From a checkpoint of a small image denoising model.
Training: adamw at rate 0.0042, 10500 steps, batches of 192.
Data: trained on stained colorectal tissue patches (NCT-CRC-HE-100K), 22605 training examples.
Rows from block 2, named by matrix and row number. Each number is 128 + 24 x the weight over its row's rms, rounded and kept within 0 to 255. All counts start at 0. After the name is the row's rms in percent of the matrix's.
# conv: 3x3 conv (model.mid.0.conv.weight, 384x384x3x3), inputs 242-252, a 3x3 kernel for each
conv.24 121 [112 131 144 100 158 171  98 121 142 141 147 121 151 117 100 145 136 119 103 131 162  91 154 203 115 121 180 160 124 108 206 101  72 179 134  97 121 145 145  86 145 153 110 135 150 116 119 119 124 153 102 129 139 109 115 146 157  83  86 167 109  94 162 162 140 130 183 101  98 184 137 114 131 119 114 165 122  70 117 143 104 149 105 110 172 122  99 144 135 103 154 138 140 108 129 121 131 136 144]
conv.25 070 [114 130 123 145 163 149 104 120 133 141 138 145 106  89 113 166 151 132  91  98 100 160 173 155  64  89 123 143 131 136 106  88 102 153 139 119 112 133 142 170 175 157 100 123 133 153 110 122 115 117 117 126 130 144  98 128 130 159 138 124 102  86  74 123 126 125 110  81  84 125 106  99 157 138 128 111  99 101 171 163 133 135 110 112 103  95  93 122 112 110 165 136 151 147 155 145 134 125 119]
conv.26 136 [ 87 146 149  57 147 161  94 131 159 181  99  99 197 113  82 165 134  89  75 157 162  60 135 187 103 107 175 198  89  91 227 110  75 186 140  82 116 155 139  68 153 160  81 130 161 126 119 117 138 123  98 137 148  97  99 124 144 103 111 165 116  92 144 172 109 105 205 104  91 168 127  91 160 109  99 187 139  75 143 152  96 152 105 103 185 107  87 181 135  90 137 161 144 121 150 149 124 144 140]
conv.27 131 [122 126 142 116 114 151 120 113 130 121 140 102 127 164 101 112 138 125 120 106 153 132  79 160 137 123 125 131 125 108 127 161 104 116 135 123 127 131 157 126 100 196 146 120 173 129 120 124 138 142  66 138 144 117 117 113 152 112  66 193 120  90 137 128 121 135 122 124 123 128 150 121 109 130  83 102 179  52 105 119 102 135 143 130 124 164  85 125 142 121 145 124 131 135 101  71 145 130 134]
conv.28 133 [139 136 130 117 150 126 118 144 130 121 114 135 143  91 146 142 113 137 134 149 125 118 179 103 138 150 127 109 122 134 130  83 132 129 102 133 135 114 117 135 157  99 122 150 104 126 162 142 112 128 158 121 131 142 146 105  90 142 175  71 146 167 103 131 146 136 149 129 125 156 112 136 133  95 124 132  66 133 110 118 118 126 145 132 123  99 136 131 119 137 123 145 141 100 116 138 116 121 120]
conv.29 103 [137 117 129 137 108 121 136 118 121 113 138 118 124 148 133 116 103 137 142 114 154 141 113 188 138 193 145 123 124 103 120 147 143 124 103 137 119 122 160 142  44 176 139  89 146 133 126 122 134 163  91 130 162 103 125 109 155 105  97 185 122 101 131 120 121 125 125 131 140 120 126 139 101 133  96  95 124 105  95  84 127 127 124 112 113 136  93 119 131  97 138 124 162 116 134 129 115 143 119]
conv.30 105 [114 130 130 126 119 119 115 132 133 145 120 109 121 171 134 138 122 114 122 126 159 128  53 138 129  98 163 127 107 114 145 104 120 148 104  90 133  94 106 130 141 111  95 120 137 134 152 116 118 162 120 122 160 149 126 101 114 150  82 127 114 109 126 149 131 127 128 143 133 145 138 138 117 161 127 130 196 153 120 162  94 151 152 146 138 146 149 143 144 153 154 200 111 120 250 125 132 198 143]
conv.31 094 [125 131 122 145 151 106 119 126 100 133 127 129 124 109 175 138 137 173 125 136 134 127 140 161 131 127 130 128 127 138 126 122 122 132 112 159 138 116 125 119 157 160 110 130 149 127 150 143 148 111  90 136 128 144 122 133 115 116 122 131 106  98 131 135 124 138 106  85 164 131 124 163  96  94 115 121 161  28 129  74 101 149 138 145 158 131  70 146 126 123 118 102 119 129  95  76  88  95 116]
conv.32 088 [128 116 124 114 112 110 121 123 123 122 114 111 139 127 138 128 104 119 132 175 148 118 122 136 127 143 129 122 122 143 138 124 124 123 135 132 135  95  99 134 123 135 137 121 120 135 147 134  92 146 140 150 155 142 145 103 121 181 107 124 148 120 130 130 131 129 135 131 139 138 136 135 120 106 133 119 125 123 117 121 112 152 145 156 137 149 167 153 163 174 185 140 122 117 214 143 193 194 165]
conv.33 094 [106 114 102 119 128 123 129 133 129 146 133 147 138 112 129 119 123 113 110 122 132 120  98 116 131 121 116 148 142 135 132 121 131 126 108 117 126 143 129 119 180 156 103  68 115 121  97 113 124 101 160 110 127  84 144 171 162 125 190 148 116  62 109 144 165 164 132 152 136 123  82 103 164 146 116 133 132 115 136 145 171 152 138 147 158 117 140 141 125 145 149 134 157 150 101 176 119  93 112]
conv.34 114 [132 139 134 121 137 135 122 128 131 127 108 117 136 133 125 132 143 125 165 168 174 156 151 152 201 151 133 112 132 115 159 118 137 132 116 140 127 159 128 138  69 143 106 158  99 132 120 171 173 107 152 152 174 115 122 176  87  79 132 109 106  81 120 133 133 107 123 100 118 142 126 108 130 147 141 191 184 149  86 124 150 117 122 161 170 101 147 148 152 135 144 136 148 148 106 146 131 153 118]
conv.35 099 [108 126 115 100  55  87 153 135 136 153 131 135 162 166 157  84 113 144 119 128 117 140  89 110 140 150 161 143 123 147 148 169 147  77 110 112 154 132 118 108 128 140 135 157 156 135 132 130 170 182 153 109  79  97 123 125 125 111  64 105 143 170 156 139 117 119 171 144 154 101 126 123 118 118 137  84 137 126 112  86  94 138 122 134 149 170 152 107  98  94 152 127 111 114 147 152  96 113 109]
conv.36 103 [139 154 148 133 150 124 118 118  95 125 105 109 115 108 129 133 148 152 120 154 140 138 130 135 120  88 119 133 125 123 133 124 133 139 140 153 109 116 103 116 119  89 142 114  89 124 151 159 129  98 130 137  73 108 131  89 118 129 157 156 133 201 180 113  95 106 110 120 137 133 158 158 136  80 124 134 154 126 147 158 149 138 173 177 141 153 119 156 130 132 136 147 117 145  89 111 145  87 141]
conv.37 103 [148 124  93 127 120 103 104  96 107  86 115 180 132 133 153 140 168 129 161 156  75 135 145 116 128 115 150 100 116 174  96 108 167 148 154 131  89  97 132 139 120 133 117 114 147  94 121 129  85 102 184 129 165 162 140 158 126 151 148 115 121 100 111  91 131 185 135 115 172 133 158 155 163 101 138 119  99 142 147 134  92 114 147 170 103 107 199 141 154 165  75 135 125 110 131 132 126 149 174]
conv.38 075 [144 144 125 148 146 144 137 142 136 107 127 131 110 127 126 130 131 128 166 158 142 178 174 170 154 172 166  90  95 112  90  94 100  99  91  88 129 136 112 133 155 152 116 119 130 110 109 104 133 130 133 118 123 109 152 137 146 123 127 137 123 107 135 106 110 120  91 105 109 112  96 103 116 112 132 119 111 114 120 101  90 134 122 139 139 136 144 138 133 122 133 114 122 136 119 134 127 119 121]
conv.39 143 [135 100 121 126  78 143 106 118 133 122 158 134 126 184 104 152 143 119 138  95 148 135  74 179 128 120 157 110 160 137 124 193 111 156 142 116 143  80 170  90 136 165 106 171 134 119 153 110 139 136  87 159 102 112 133  91 176 103 111 186  93 167 155 116 140 151 111 200 114 149 176 110 105 147 110 114 183  76 138 108 107  98 148 113 122 164  84 140 111 102 120 132 153 126 154 119 140 136 110]
conv.40 116 [132 128 135 117 158 145 110 157 133 120 148 115 143 135 127 154 107 142 129 120 155 121 103 153 128 140 121 127 146 123 153 112 115 152  97 143 131 130 156  93 204 109 122 166 102 118 155 120 155 108  94 144  91 132 132  96 158  95 161 161 114 181 143 119 147 146 128 136 116 156 108 127 124 143  80 145 148  69 136  88 135 120 173 139 161 122 107 151 115 161 111 143 153 126 110 101 132 102 131]
conv.41 106 [104 140 150 108 148 146 137 152 134 132 109 102 143 105 108 118  93 107  96 156 163 106 160 143 143 167 148 170 104  98 155  96 102 106  96 115 136 149 150 143 158 144 160 139 125 191 131 127 194  92 116 171 106 171  92 130 133  92 151 138 119 145 108 137 114  98 161 107 105 134  97 116 147 104 109 128  85 124  90 101 141 183 100  92 177  77  98 120  85 139 219 180 109 232 125 118 195 101 151]
conv.42 107 [125 125 102 131  94  92 146 106 110 146 109 153 143 144 151 108 151 127 145 169 121 124 206 123 131 156 149 123 114 145 127 134 155 111 142 117 120  98 129 154  65 162 136 105 143 128 127 159 121 151 124 114 143 132 107 127 121 142 100 199 164 111 124 135 116 148 123 142 181 115 150 130 122  78 144 166  68 121 124 129 100 112 118 147 113 158  93 137 141 112 140 128 125 136 137 141 131 134 138]
conv.43 090 [113 116 101 115 112 112 129 127 129 121 125 148 144 163 164 111 127 107 112 116  97 111 137 103 130 137 173 120 126 148 143 112 132 120 111 114 126 117 115 142 150 177 116 107 109 128  76 109  96 183 113 103 146 121 111 158 139 177 121 165 157  97 137 130 145 141 160 149 150 108 103 120 179 166 185 166  81 142 166 142 138 121 125 122 121 136 137  97 142 123 141 117 127 109 174 174 114 170 102]
conv.44 080 [116 122 117 118 116 116 117 112 111 147 151 153 122 136 144 122 128 140 124 127 146 138  92 121 149 102 109 140 122 149 116 116 153 138 143 162 148 135 151 142  75  82 170 109  96 125 115 121 123  96  92 155 130 117 138 165 138 107 125 155 121 124 135 139 141 161 123 121 131 147 126 119 129 111 101 108 133 137 122 149 157 108 103 110 114 103  96 141 146 113 114 124 127 109 101  89 155 122 105]
conv.45 103 [119 137 114 139  49 120 112 128 120 148 106 139 106 179 144 153 142 143 142 151 119 103  92 140 140 114 139 121 110 128 113 166 127 141 132 131 106 130 127 109  85 165 159 166 102 141 118 127 111  96 107 129  94 115 108 130 113 118  89 181 160 162 144 130  84 121  76 180 195 177 150 111 144  99 129 126 167  65 123 106 166 159 101 141 123 165 107 124  88 140 134  93 136 116 151 198 170 130 118]
conv.46 089 [135 150 131 142 157 141 124 145 125 124 103 123 111  91 105 131 117 116 134 143 113 136 163 147 129 137 132 119 105 129 113  94 120 125 113 123 144 158 144 139 149 147 137 154 141 133 127 124 121 158 120 134 137 111 149 141 160 134 116 176 135  98 171 113 101 127  96  85 106 123 108 124 139 118 152 178 104 154 157 122 122 114  85  86 122 112 114 113  93 100 174 194 170 184 233 227 143 183 204]
conv.47 093 [128 133 126 144 146 137 135 138 133 123 129 129 104 100  98 124 118 129 114 118 114 181 192 180 124 181 157 148 161 152 121 137 129 127 133 146 139 139 116 153 136 143 119 134 138 157 129 136 148 137 174 112 140 169  99 136 115 113 112  64 130 108  92 151 154 139 120 103 101 149 132 134  93 138 129  93 113 119  92  80  78 143 121 124 125 103 151 105 113 137 130 121 119 133 112 131  96  99 115]
conv.48 109 [117 124 125 124 105 121 126 118 111 124 117 130 101 125 116 118 137 129 158 163 149 146 113 164 148 151 148 116 118 114 130 134 147 126 132 141 133 119 126  95  75 104 124 159 142 138 132 142 122 150 133 137 128 113 124 105 111 149  57 117 138 140 128 125 110 118 125 143 130 125 161 145 109 110 123 114 135 137 141  57 111 132 131 127 151 127 130 136 114 138 153 127 122 143 103 136 142 155 147]
conv.49 093 [149 155 147 142 164 165 131 143 174 109 101 108 107  84  68 130 123  71 132 143 156 144 125 197 129  98 190  96  91 106 111  69  79 130 107  73 142 146 133 145 154 133 117 124 136 139 144 129 136 131 151  79 108 131 131 130 150 123 152 175 128 101 154 119 111 126 125 117 118 125  99  74  81  85  69  76  92  31 104 128  76 125 132 133 130 134 124  88 113 106 146 124 144 147 119 167 116  95 134]
conv.50 102 [130 134 134 136 140 104 139 114  85 126 119 113 115  94 138 117 128 170 122 134 111 151 133  67 130  92  81 121 117 125 118 124 137 124 132 156 138 138  88 148  89  77 126  92 123 128 143 142 148 141 116 152 122 137 137 120 108 142 106  90 117 100  84 116 105  93 113  89 128 112 135 176 116 134 168 104 105 168  88 107 142 141 114 103 116  96 144 112 118 116 182 149 114 170 107 123 115 115 146]
conv.51 096 [118 115 132 116 121 122 127 132 126 138 137 139 135  99 119 126 118 131 135 133 146 141 126 127 129 147 131 126 120 124 102 105 149 113 114 140 127 149 142 124 180 117 134 177 139 119 127 149  44 113 161  74 145 148 135 156 119 131  83 119 139 117 136 119 133 124 117  97 104 122 122 115 149 126 121  62 150 157 100  93 133  84 106  97  62 128 131  79 105  98  97 132 120  67 168 142  85 163 114]
conv.52 082 [132 122 126 117 133 129 112 124 116 119 131 129 126 136 139 109 141 135 143 157 149 120 155 145 164 132 169 100 128 114 111 104 111 109 138 118 134 143 117 122 168 134 136 136 156 135 143 130 127 119 138 167 152 165 114 115 118 127 134  99 114 103  96 123 138 138 144 160 160 127 147 167 117 137 141 129  83  96 105 149  80 100  95 117 106  79 120 127 106 143 132 136 118 122 152 148 149 140 148]
conv.53 090 [119 112 102 122 157 137  98 134 135 132 148 139 130 115 123 132 136 103 131 121 146 137 146 121 113 125 143 110 139 134 122 100 144 139 140 155 118 106 120 118  89 137 121 115 160 124 110 128 110 114  86 123 113  97 149 143 153 129  97 193 131  97 175 124 141 160 124 107 132 133 107 117 137 125 115 132  88 156 144 157 154 118 117 135 124  87  94 136  90  90 140 107 134 118 105 142 145 118 159]
conv.54 089 [114 112 116 142 132 113 120 116 115 146 136 135 145 124 147 147 144 129 113 140 134 115 143 141 113 102 139 156 140 116 118 122 140 134 159 122 151 155 152 172 163 130 156 155 146 128 175 123  99 131 155 111 109 132 144 113 123 154 131  71 171 120 115 167 126 110 140 141 128 126 118 128 108 100  91  98  84 116 126 184 138 137 157 116  90 120 149 104 114 126 149 166 131 113 157 133 126 123 131]
conv.55 089 [101 118 117 116 129 115 122 119 115 138 128 144 132  97 162 113 140 132 153 115 125 123 131  95 136 106 124 147 135 130 120 114 135 105 133 142 122  97  83 106 150 107 135 109  79 123 110 114 149 110 159 130 163 122 155 100 111  77 149  63 133  50 128 171 148 126 129 134 136 131 126 118 122 133 107 119  81 102  90  94 131 125 141 118 117 138 148 127 165 134 141 129 132 109 149 201 144 170 102]
conv.56 106 [134 106 113  93  94 117 108 119 120 108 144 148 145 173 115 142 137 127 124 137 116 105 102 144 122 112 137 106 114 131 160 121 145 139 120 136 149 127 153 110 147 105 105 152 123 135 144 120  83 221  94 132 111 124 117 116 140 193  89 150 129 147 110 102 122 130 153 186 115 133 144 114 125 117 118 136 176 150 153 133 133 126  96  97 126 120 130 133 110 123 148 144 123 122 223 162 135 191 136]