{
  "model": "image denoising model",
  "image_size": 40,
  "crop_scale_min": 0.7,
  "weight_standardization": false,
  "optimizer": "adamw",
  "ema_decay": 0.995,
  "lr_schedule": "cosine"
}
Rows from block 2 of a small image denoising model, named by matrix and row number. Each number is 128 + 32 x the weight over its row's rms, rounded and kept within 0 to 255. All counts start at 0. Numbers have three digits each.
After each channel's rows are labels from the 100 images, of 14976, where the channel reaches its highest value: "patch colour" is the nearest of a few named colours to the mean colour under the peak; "strongest on" is what is common among them. Only what is clearly more common there than usual is listed. The data: stained colorectal tissue patches (NCT-CRC-HE-100K).
# conv: 3x3 conv (model.mid.0.conv.weight, 384x384x3x3, each kernel summed), inputs 256-383

conv.8:108122113192142158114136103114093093112134141153125152141110126085121140168104135142146071149125147119134128169114064048073138134094162061155076145115084121136100167056088101121147111114099101159181134106079133174190147148149156111136070135121135132058078131097180111154159126127106133097127180116077124141129121140140147130147140162141159145171085056117131148154111135196173131129160
patch colour: grey
strongest on: tissue: cancer-associated stroma

conv.114:109128109133156091147115157147129083113124166122154182145150109172145057116110145148141048184097159113117104168110126124114147185117161160132124132116145092112102158106155153169104106141153146134151154105091101138158160183135129085109150127145096115051158143115110140162103097146092117114130131158099177126178160222163132091169086163162138161079140122134107195170074128113146119074166
patch colour: grey
strongest on: tissue: mucus

conv.363:133104131055115142158134050055124149161109093116085082179108160152174139161094101096144149090081098095113047178102121087138110140123146186146179123124140091101124103104133129129142131152148125121107184141153108142102088135157215096144102184095084140151110151117139148100143158171108069164183108116161128069106089117154161184180169120088124093116125090110105106120118126151156148128169
patch colour: pink
strongest on: tissue: mucus

conv.50:137145124116158155101106154107137104116115179119166181148147097171132196206138151175103176148142169060135133142123204098065099059102136059124122167108135157143124167152157168142129123141176168152185071181083131182151176047129123134122117076118102106160152131144123130081099167128134183151096142166151150121144159116132108099193202159155066174091139114178158102124095152094122116115135
patch colour: grey
strongest on: tissue: tumour epithelium

conv.154:044100125114119074037115048075134136142113145106131127119122114109154120108116138151142150092086152095151105133111170103149089141085096141104181190114103207163167207104169131141134126138164138126137128115075088150113141151198159062126094110141243127162158118140123149112107119045164097123102160125109120095122131137168135067116140135126096148118140152142153140140136125163129132139166
patch colour: white
strongest on: tissue: adipose tissue; tissue: smooth muscle

conv.131:136160201102054077125104153119162127143126138146107138169096116100098143193108141135167156129077141102127121097161142183119148146151118079124123123123066099101159135051104110116134131086132076096130136166119078175117137149151157155108123098114125125133085101150204098098095169155129164119097125145190123135130136120192132111125181109121154141094110222093121134112104166172049162150148
patch colour: brown
strongest on: tissue: mucus

conv.381:093130108163121113121128093087153093135129135120084108104085113101121173134141147135166241094145135114141183134105156117168124067090131096140115145083153150157116137163088129151066134136160132167118073145098133121124141114208117107138080078131190114178127190129130129107136109108119123115099192102126161153133122138191119103090120134125129129135110165172177076131122105148093179128127
patch colour: black
strongest on: tissue: normal colon mucosa; tissue: tumour epithelium

conv.376:131076150113088102109143101148088193126120137136141184181120123151119140076120131134144127204156131079101169181158143101145148141143160182084134094156153201125155123124127108125148133097199110092078157074153111132117137132074168143128143139096135146165150179087099107059123135085170084133107093148122087137083176079095115153137100088189084138129196153121082130091145137141128168147152
patch colour: pink
strongest on: tissue: adipose tissue

conv.337:029116156140100072112144108099106139136121123173134154143179145144102100115095118114146041167081117103138083118160129126141129127106071129145116123156128180177152231120137084122180138103154100096126147122095120141149116114151119097146134137143165149069168086141160109134149089091172125132103156158104099137127126152145109094124131118156078119104151121171109198156144144150194093127197
patch colour: pink
strongest on: tissue: adipose tissue

conv.127:083114106127082054106085110076159111100108181130120170131187083113155079145167164173126082131141175134145101114167178147130115140105016168133150140092112126205151137101129093117073118168143162148125195106113125152127172137164114115103129110113116079073153093136107151143089121117156080076130137111132149099136153150209086080098171106131112177126123151091126148078125173118158138150141
patch colour: pink
strongest on: tissue: mucus

conv.62:174172083154092155120124188111135120141156117099089113120102133060137142162137125119138113112100123165134111100131076114070128158154172094160077089140112117145060079095081103100113090142079148153165105101145168178177123150166074133127071157156065131069091148147126144185129133135076154109177148145116135138139122134135117161094182151114107118137064129106188133104095149188122134131111
patch colour: purple
strongest on: tissue: smooth muscle; tissue: cancer-associated stroma

conv.180:062149158142171092088110131143114088129122111163142089139150133077101105129101134120133106068161119138122152058174093199198095142115083025119096124106150147113103152120103157152103140098118094141093117174111118124123117147164041142113112144143165128098134113160164088170091122105116141125098135103078153175105109156168115102065113108100152111101138108133162147130139092128132076099145
patch colour: white
strongest on: tissue: adipose tissue

conv.346:145121092141150125099069123168133159173108205073135196114116061119167151116134179207124194150145198114123184127117172131112132151147150149086161144110110154090148127135139156137109129174107185155124102111150151135104202143088155167069125129115114065181118169141096175083070129111110131174138107122149111098121186102104156148134129154135161205109136136091140084073109118116101152097072
patch colour: pink
strongest on: tissue: normal colon mucosa

conv.333:074155101113113150103115145161160167157114163097062169106108108100130176105153142160099134146130168158163114082139085147084139109129106082126175148146098190104134177117143151121140140153135152156177147098106150107079169098124107151109157114163184119127105113123136174153117122086127139093155121165134094104167152090097155121105093098146130170181089111141137109190151138141124117167108
patch colour: grey
strongest on: tissue: cancer-associated stroma

conv.66:118112086153115128093119077159121213177149133059141150135157122162156119104115136125134126132117115105094136160140138064147110136128170213144178181172197231084144156172173158133162122149184183096114169088126069117122115122101152108118127131162183135174146157100103165117143085058115088144116133170148085094132155073079130165149107170148089121121199073179093139102116139128108154142155
patch colour: pink
strongest on: tissue: smooth muscle; tissue: debris

conv.284:040162101189223139121107167135107089162113156087102146183096112122171069160122155150126127119106156057178079119146141123092120128122154061124118122152032129156141161091094175189160125155125157163167119097110138134129153134163125126116129138130120135114128080103160138118099085126101163111175134134107135083162146191146189117115181092135067156106119118099129158172115086157183147129145
patch colour: grey; brown
strongest on: tissue: cancer-associated stroma

conv.107:119087185106100067141143093098154146156143131127117177153097127104146152124099122127153128220110129140156101135098086118158165184168097134092183132144077108103145123068142141155192126097073097074080144118144150128127130189193171177136155094103157160139121114135124123121126130141171110114177156145121116097114160113156144116108122131202113135105085166075109165143145179141097115159185
patch colour: pink
strongest on: tissue: adipose tissue

conv.145:120172083208101116145141140109142061107137121129124118051132148093131082137116122112133087126116116157128145106132104120102153142098138123130102138139101124168106147152141111099150108148131160134178119099083130157146120113181070059142110126178150139090172084132149168176154114127163159080113165173059168123164111193095123082085115145136113118146143094158182156177159110140148099119122
patch colour: brown
strongest on: tissue: smooth muscle; tissue: cancer-associated stroma

conv.211:143137147115147133055098163104094091142102160156139157107113093068132133141108165169172132135165162120107080070108139167180101081144128063103115102119089175133147140103088149156118158102124098135089086192141131187166155097135096117097068140176127108106131083172124098141106133083167178127038130134152137137065156122152160108069167121153123163135110125172109128109152116203116093147119
patch colour: pink
strongest on: tissue: normal colon mucosa

conv.104:132188170196129075122142162140127146181122120178065124112168139056079176126066116121142122124111120149163152057144138160135141121130115079147052149134137150175120130134081127123170124089086089102121085142120151141131123115158079148140057141208111141092125115162207096175154151129140178170132192133110106191130117082145147139057177149129115122055101095145173168077122127198144115132154
patch colour: purple; brown
strongest on: tissue: tumour epithelium

conv.117:088113082176125128073124118143113160209122159084050147108098109080153190111134139162144144101123160066108093130098120096137129090168150091136132158175119186148183141082108160154116141146119174137147139067131133126105157152141131138127127121112105135108134151123112171096133112089120079110099239114152089102117141060152163117066156100123061164162146186126119149130119124172098172155104
patch colour: pink
strongest on: tissue: smooth muscle

conv.94:170131120175173157162114128148124102176121161099134157171163111187173114165110157155129104122177159105103093188127154084076116096132163109122155130115087071049150141141110164153100145136115154152175097143131127123152154094133153154122117121129123122136184099076135141163132143171181159149114156140143124080148157102097133147198145165165171162110176085176068167176157110096075139098146
patch colour: pink
strongest on: tissue: adipose tissue

conv.7:146104131113127077107136113124114143111133132102112115154109133134137129100077112128165133121112134184137137171146105115096154172136140185107148157136140129141155160094188108079142090145101129127148211082134140110074125165113178144129141183086080124119069163076095161125123169111062082175104101139087137109157122123118101095156102143105162131086109095085107109117099126113147182130092
patch colour: grey; brown
strongest on: tissue: mucus

conv.135:143107069145187132113089096144094151152103191097117211132126080144153119140115187180150172161196179134095165144123153106099137101106156121083126127112078161127128132178104167161105154168131172158145059114147164139164199071115150116089063159125133100169155115120111148137098125098146139199161094086135122118139194108132174170145160099176114193110128099179121099113156108137145144107112
patch colour: pink
strongest on: tissue: normal colon mucosa

conv.112:083126093204106239139124088099150105140148151109108155103119106141138126150176149153114093117147159094205113148154088096052111080090129129144109168141113134109157166159141135159157166144142166159189148077088161144183158059123161078121129108147190123141154073127164118115129101122154109079161169213115113089127157160092124115150150123157069157201118131164106122171137132119175138171115
patch colour: grey
strongest on: tissue: cancer-associated stroma

conv.382:088094118188194144121135036076123149172137166087167167145153112108198148167135141170156161126202169151082109113142110108104121116097097108123139144105067118082156155139131159151107135145113163157164163132126128174135173088167132139127074114130139126153147133127133149170139141148141078135081154150114097054094153049132116130115203189153158173126139073157108146100149138137118133110157
patch colour: pink
strongest on: tissue: adipose tissue

conv.334:149146066191187170104097170152113078137116168090096162106088095118155111094118169159136129160138165119133096145140121095110163135121186136111096104117128120155111125107095125120112118162075164165167166069109165105134162165111120128104127197130076100106142164095110158144106061106085126122119147167105144138165149186124164109115102151149113164153108121109141134163130091137168185131077
patch colour: brown
strongest on: tissue: cancer-associated stroma

conv.338:096137110117095140164182173145105136171173107122086126132178164141153149124132088098137067160106102157106041134149055088110172120124149091186158123221167113084154142121135134138159107143118141100160141136123127172131097120149104133174144121149126203067110107152159154184173097138104144103149141169133119076151112132078106127167108164137123106159107086169126190191131190121121091206200
patch colour: pink
strongest on: tissue: adipose tissue

conv.25:141116096191183129144109143201095157126113109109151120131224138182114120086138121104109047159148100171135158143159113115115135178105164105118108105131198142074168109147058131109117157127079161112131073090141155136163108134084107177123111140123104123094146123096131119178106124107148132124127045179086084154134119072118138223143094192130176102135179086126086161122174107109109131109134
patch colour: pink
strongest on: tissue: adipose tissue

conv.140:158139121103097141185150153092109119145138097118055125164119153145134108135143117091134144232117091105153096155185153114083228115137162139134150065187109078186134087152105089088176086131164137103139071112144121126104098112132137098149116121103062165120200136103086133113139062178185155102177115153089146112150110148105093144127143104179109094138156138132160154151177118131150175172171
patch colour: grey; brown
strongest on: tissue: cancer-associated stroma; tissue: debris

conv.244:119114096167145109117104064091113131126138166118132194118149112158164110143096145166145107156084160095091112147101151102059121142137116189151139131120111153100116118185165171135148129164140143161172157101123110140189160106167145072099113117126136095130200101131118159149142136118168086137207132134150146089160167105155116161164143125189050168116168055154128119153155106118155088096149
patch colour: pink
strongest on: tissue: adipose tissue

conv.302:058162127140104128109108097161114135155082164159072179093089106113111147113123158162127169164098168139103170115154086114083158167119175100115141156132080165088133207159137083115128127119165110141174093114130117120082168113106133075103125151142251125175111115120142130115127110102111164085170161107118152131153146138073128153148070063129189172173119140153160083200130082160116119115145
patch colour: white
strongest on: tissue: adipose tissue

conv.187:147138116120159166197161093148142153184143090067122093105078158125176165134157091093071226133111088128117131121093089161151148091135163143111200138124106066052138066147118173152137160144121159105097105164144127112079095089143155139155123072149139152211074111158136154117151157198087106125177129109171121068107107076079168183121138136113162090171107139168139076122120120132065109129102
patch colour: grey
strongest on: tissue: normal colon mucosa

conv.311:078080095173166097125142137175108128177164139065100143142192130146200126123150114132112047133130135105137076142183088113144146108130123141126158137137214136109148157138116128137127121157113168119148204117109128150174136147161128146144144104112134146068102136137156158183119100111098060084162177206087134070156138169148129105152091175119032138174126121153115142190107148117167114151150
patch colour: pink
strongest on: tissue: adipose tissue

conv.177:126118052083132167154128111162145144177134119036096128120159129141238146147187122119096134156124116147147068130132080125170147106139149163126203134122170130087124099176132095130109118182129204107084159158165170173117117096126144114124119109123118126156080131155089178156120103138078077106195121149099157015101136156108118183143118157124099116185100093174137067140100138129140118122099
patch colour: pink
strongest on: tissue: normal colon mucosa

conv.67:075108123104066182110142085110141147162122163085133162115116110127173199100169126160089171147105165132117108124123093101131117065102075136117195150116123175144146201134168079083134142130165137140137177135117127117070158094130132142136165096133206110176106176119113145142142109092142080096080123127147101070131136113079112074136107132148126163211103103143128046186170157118133111154098
patch colour: pink
strongest on: tissue: adipose tissue

conv.286:090129091128110107088123119086164093122134142112148134122196113094171098148140142146097073111121147130185105086172110170179089172127094141149153140109171159129080153135136106107136102169091168146097127141111148140152144157206065121114126096138165115095119119160103161147127105091127116088171156198082169106107133202150095097078120161123092144115128062112163160122124143126185078146149
patch colour: white
strongest on: tissue: adipose tissue

conv.255:102159129159085130102116158191145137081141155146135145132165098131099140116115152157118088106140159140143177130156113136083113129088198100115112174110175167100095217125109128117136163136143130147181102124048134115122163123101124129115099116169190111118111121115159133122116137097101157141195129185104131148167150142109098162161092182124158158109136104153159124163115133129127129145142
patch colour: grey
strongest on: tissue: cancer-associated stroma

conv.321:173132061112159163160118147167147159179110141056124149108123104136177220148204145135094186176161135122103123155090176061091172107095163117094168135115173091138139106124124156135087127172130213135137073094150170146092137113098134188116131068131071104166125208131070174092108121161106152144121142089199093082124155051078152169155163144154183135166110154118150114091129118111078167115087
patch colour: pink
strongest on: tissue: normal colon mucosa; tissue: mucus

conv.271:172144140113124159148118091143196121159115143134151135095104113104113083119159135155088140111121154089091159081138159209154107158172091167120154106109134100075117044126134168145145219155123131179092108155182121124130151157077126133107148118130156103163158099186132131093142121157143110120156093083202119123077141114113139174091134078125176151148186211075145125083150104096116088123107
patch colour: pink
strongest on: tissue: normal colon mucosa

conv.319:097081124160190115082110078159121166096125135120185111124150113168090119094157132138107113089167138139134214179128144075116081144061140132111113175105208172103155185114160141148077143120158130154155142088081094103121134149102149151119152142115189102135121170074138106124093142065106087132102082151121096172145125086139147132184100175107187132146169121108082119089114128076110163112113
patch colour: brown
strongest on: tissue: adipose tissue

conv.240:104124139130101140132127124122110103165151106081133085093113137086130171106170104117134165094113119110175139111106182114126124084108124111163154161143137121132157114139141093092087111131132132139128116168106078184074116119144122112144125131117136117149099128179111126092096122128117108124144142117152153120109102135169091092112120206111148112147131212133177073129111194146000123139074
patch colour: white
strongest on: tissue: adipose tissue

conv.133:107100114198153149081101137109100153097068128106144124102077118113133188198097140125120209133192119166157160129115127137085148070123125124067102122104062166121136166138124137113112135149094134123148151129099161079168122059152143175106120071110102086173102144110117146121094152083151117179114140104140109141139137083139140114118216102138077119106096101152105057091165098137099139130023
patch colour: brown
strongest on: tissue: mucus

conv.63:119086189109085095121109109133130122184112133145106093164139113118128166126103138147151171068124149081139147122134147169186091124164098133109130124105186122054145117156108108126132144102119093121084176186153121123131140146136166178104168088090156124175062160147180101090074151140114077160127147143137146139098133142170101118120076169088110137069140188117105101124078113115069142134132
patch colour: white
strongest on: tissue: adipose tissue

conv.188:116134122170096151072115121157156105103117181135115163163134091157106144143113142192101136102114191110083139148134098106105082154119178073129081147130158161105076140119129119118113143128159113191189117105097127104154191144124107130104112135123094101152121164076153114148126138105112098094165158147094136163150157128125108147138140107123074190125153076104150085176126138127181117107114
patch colour: pink
strongest on: tissue: smooth muscle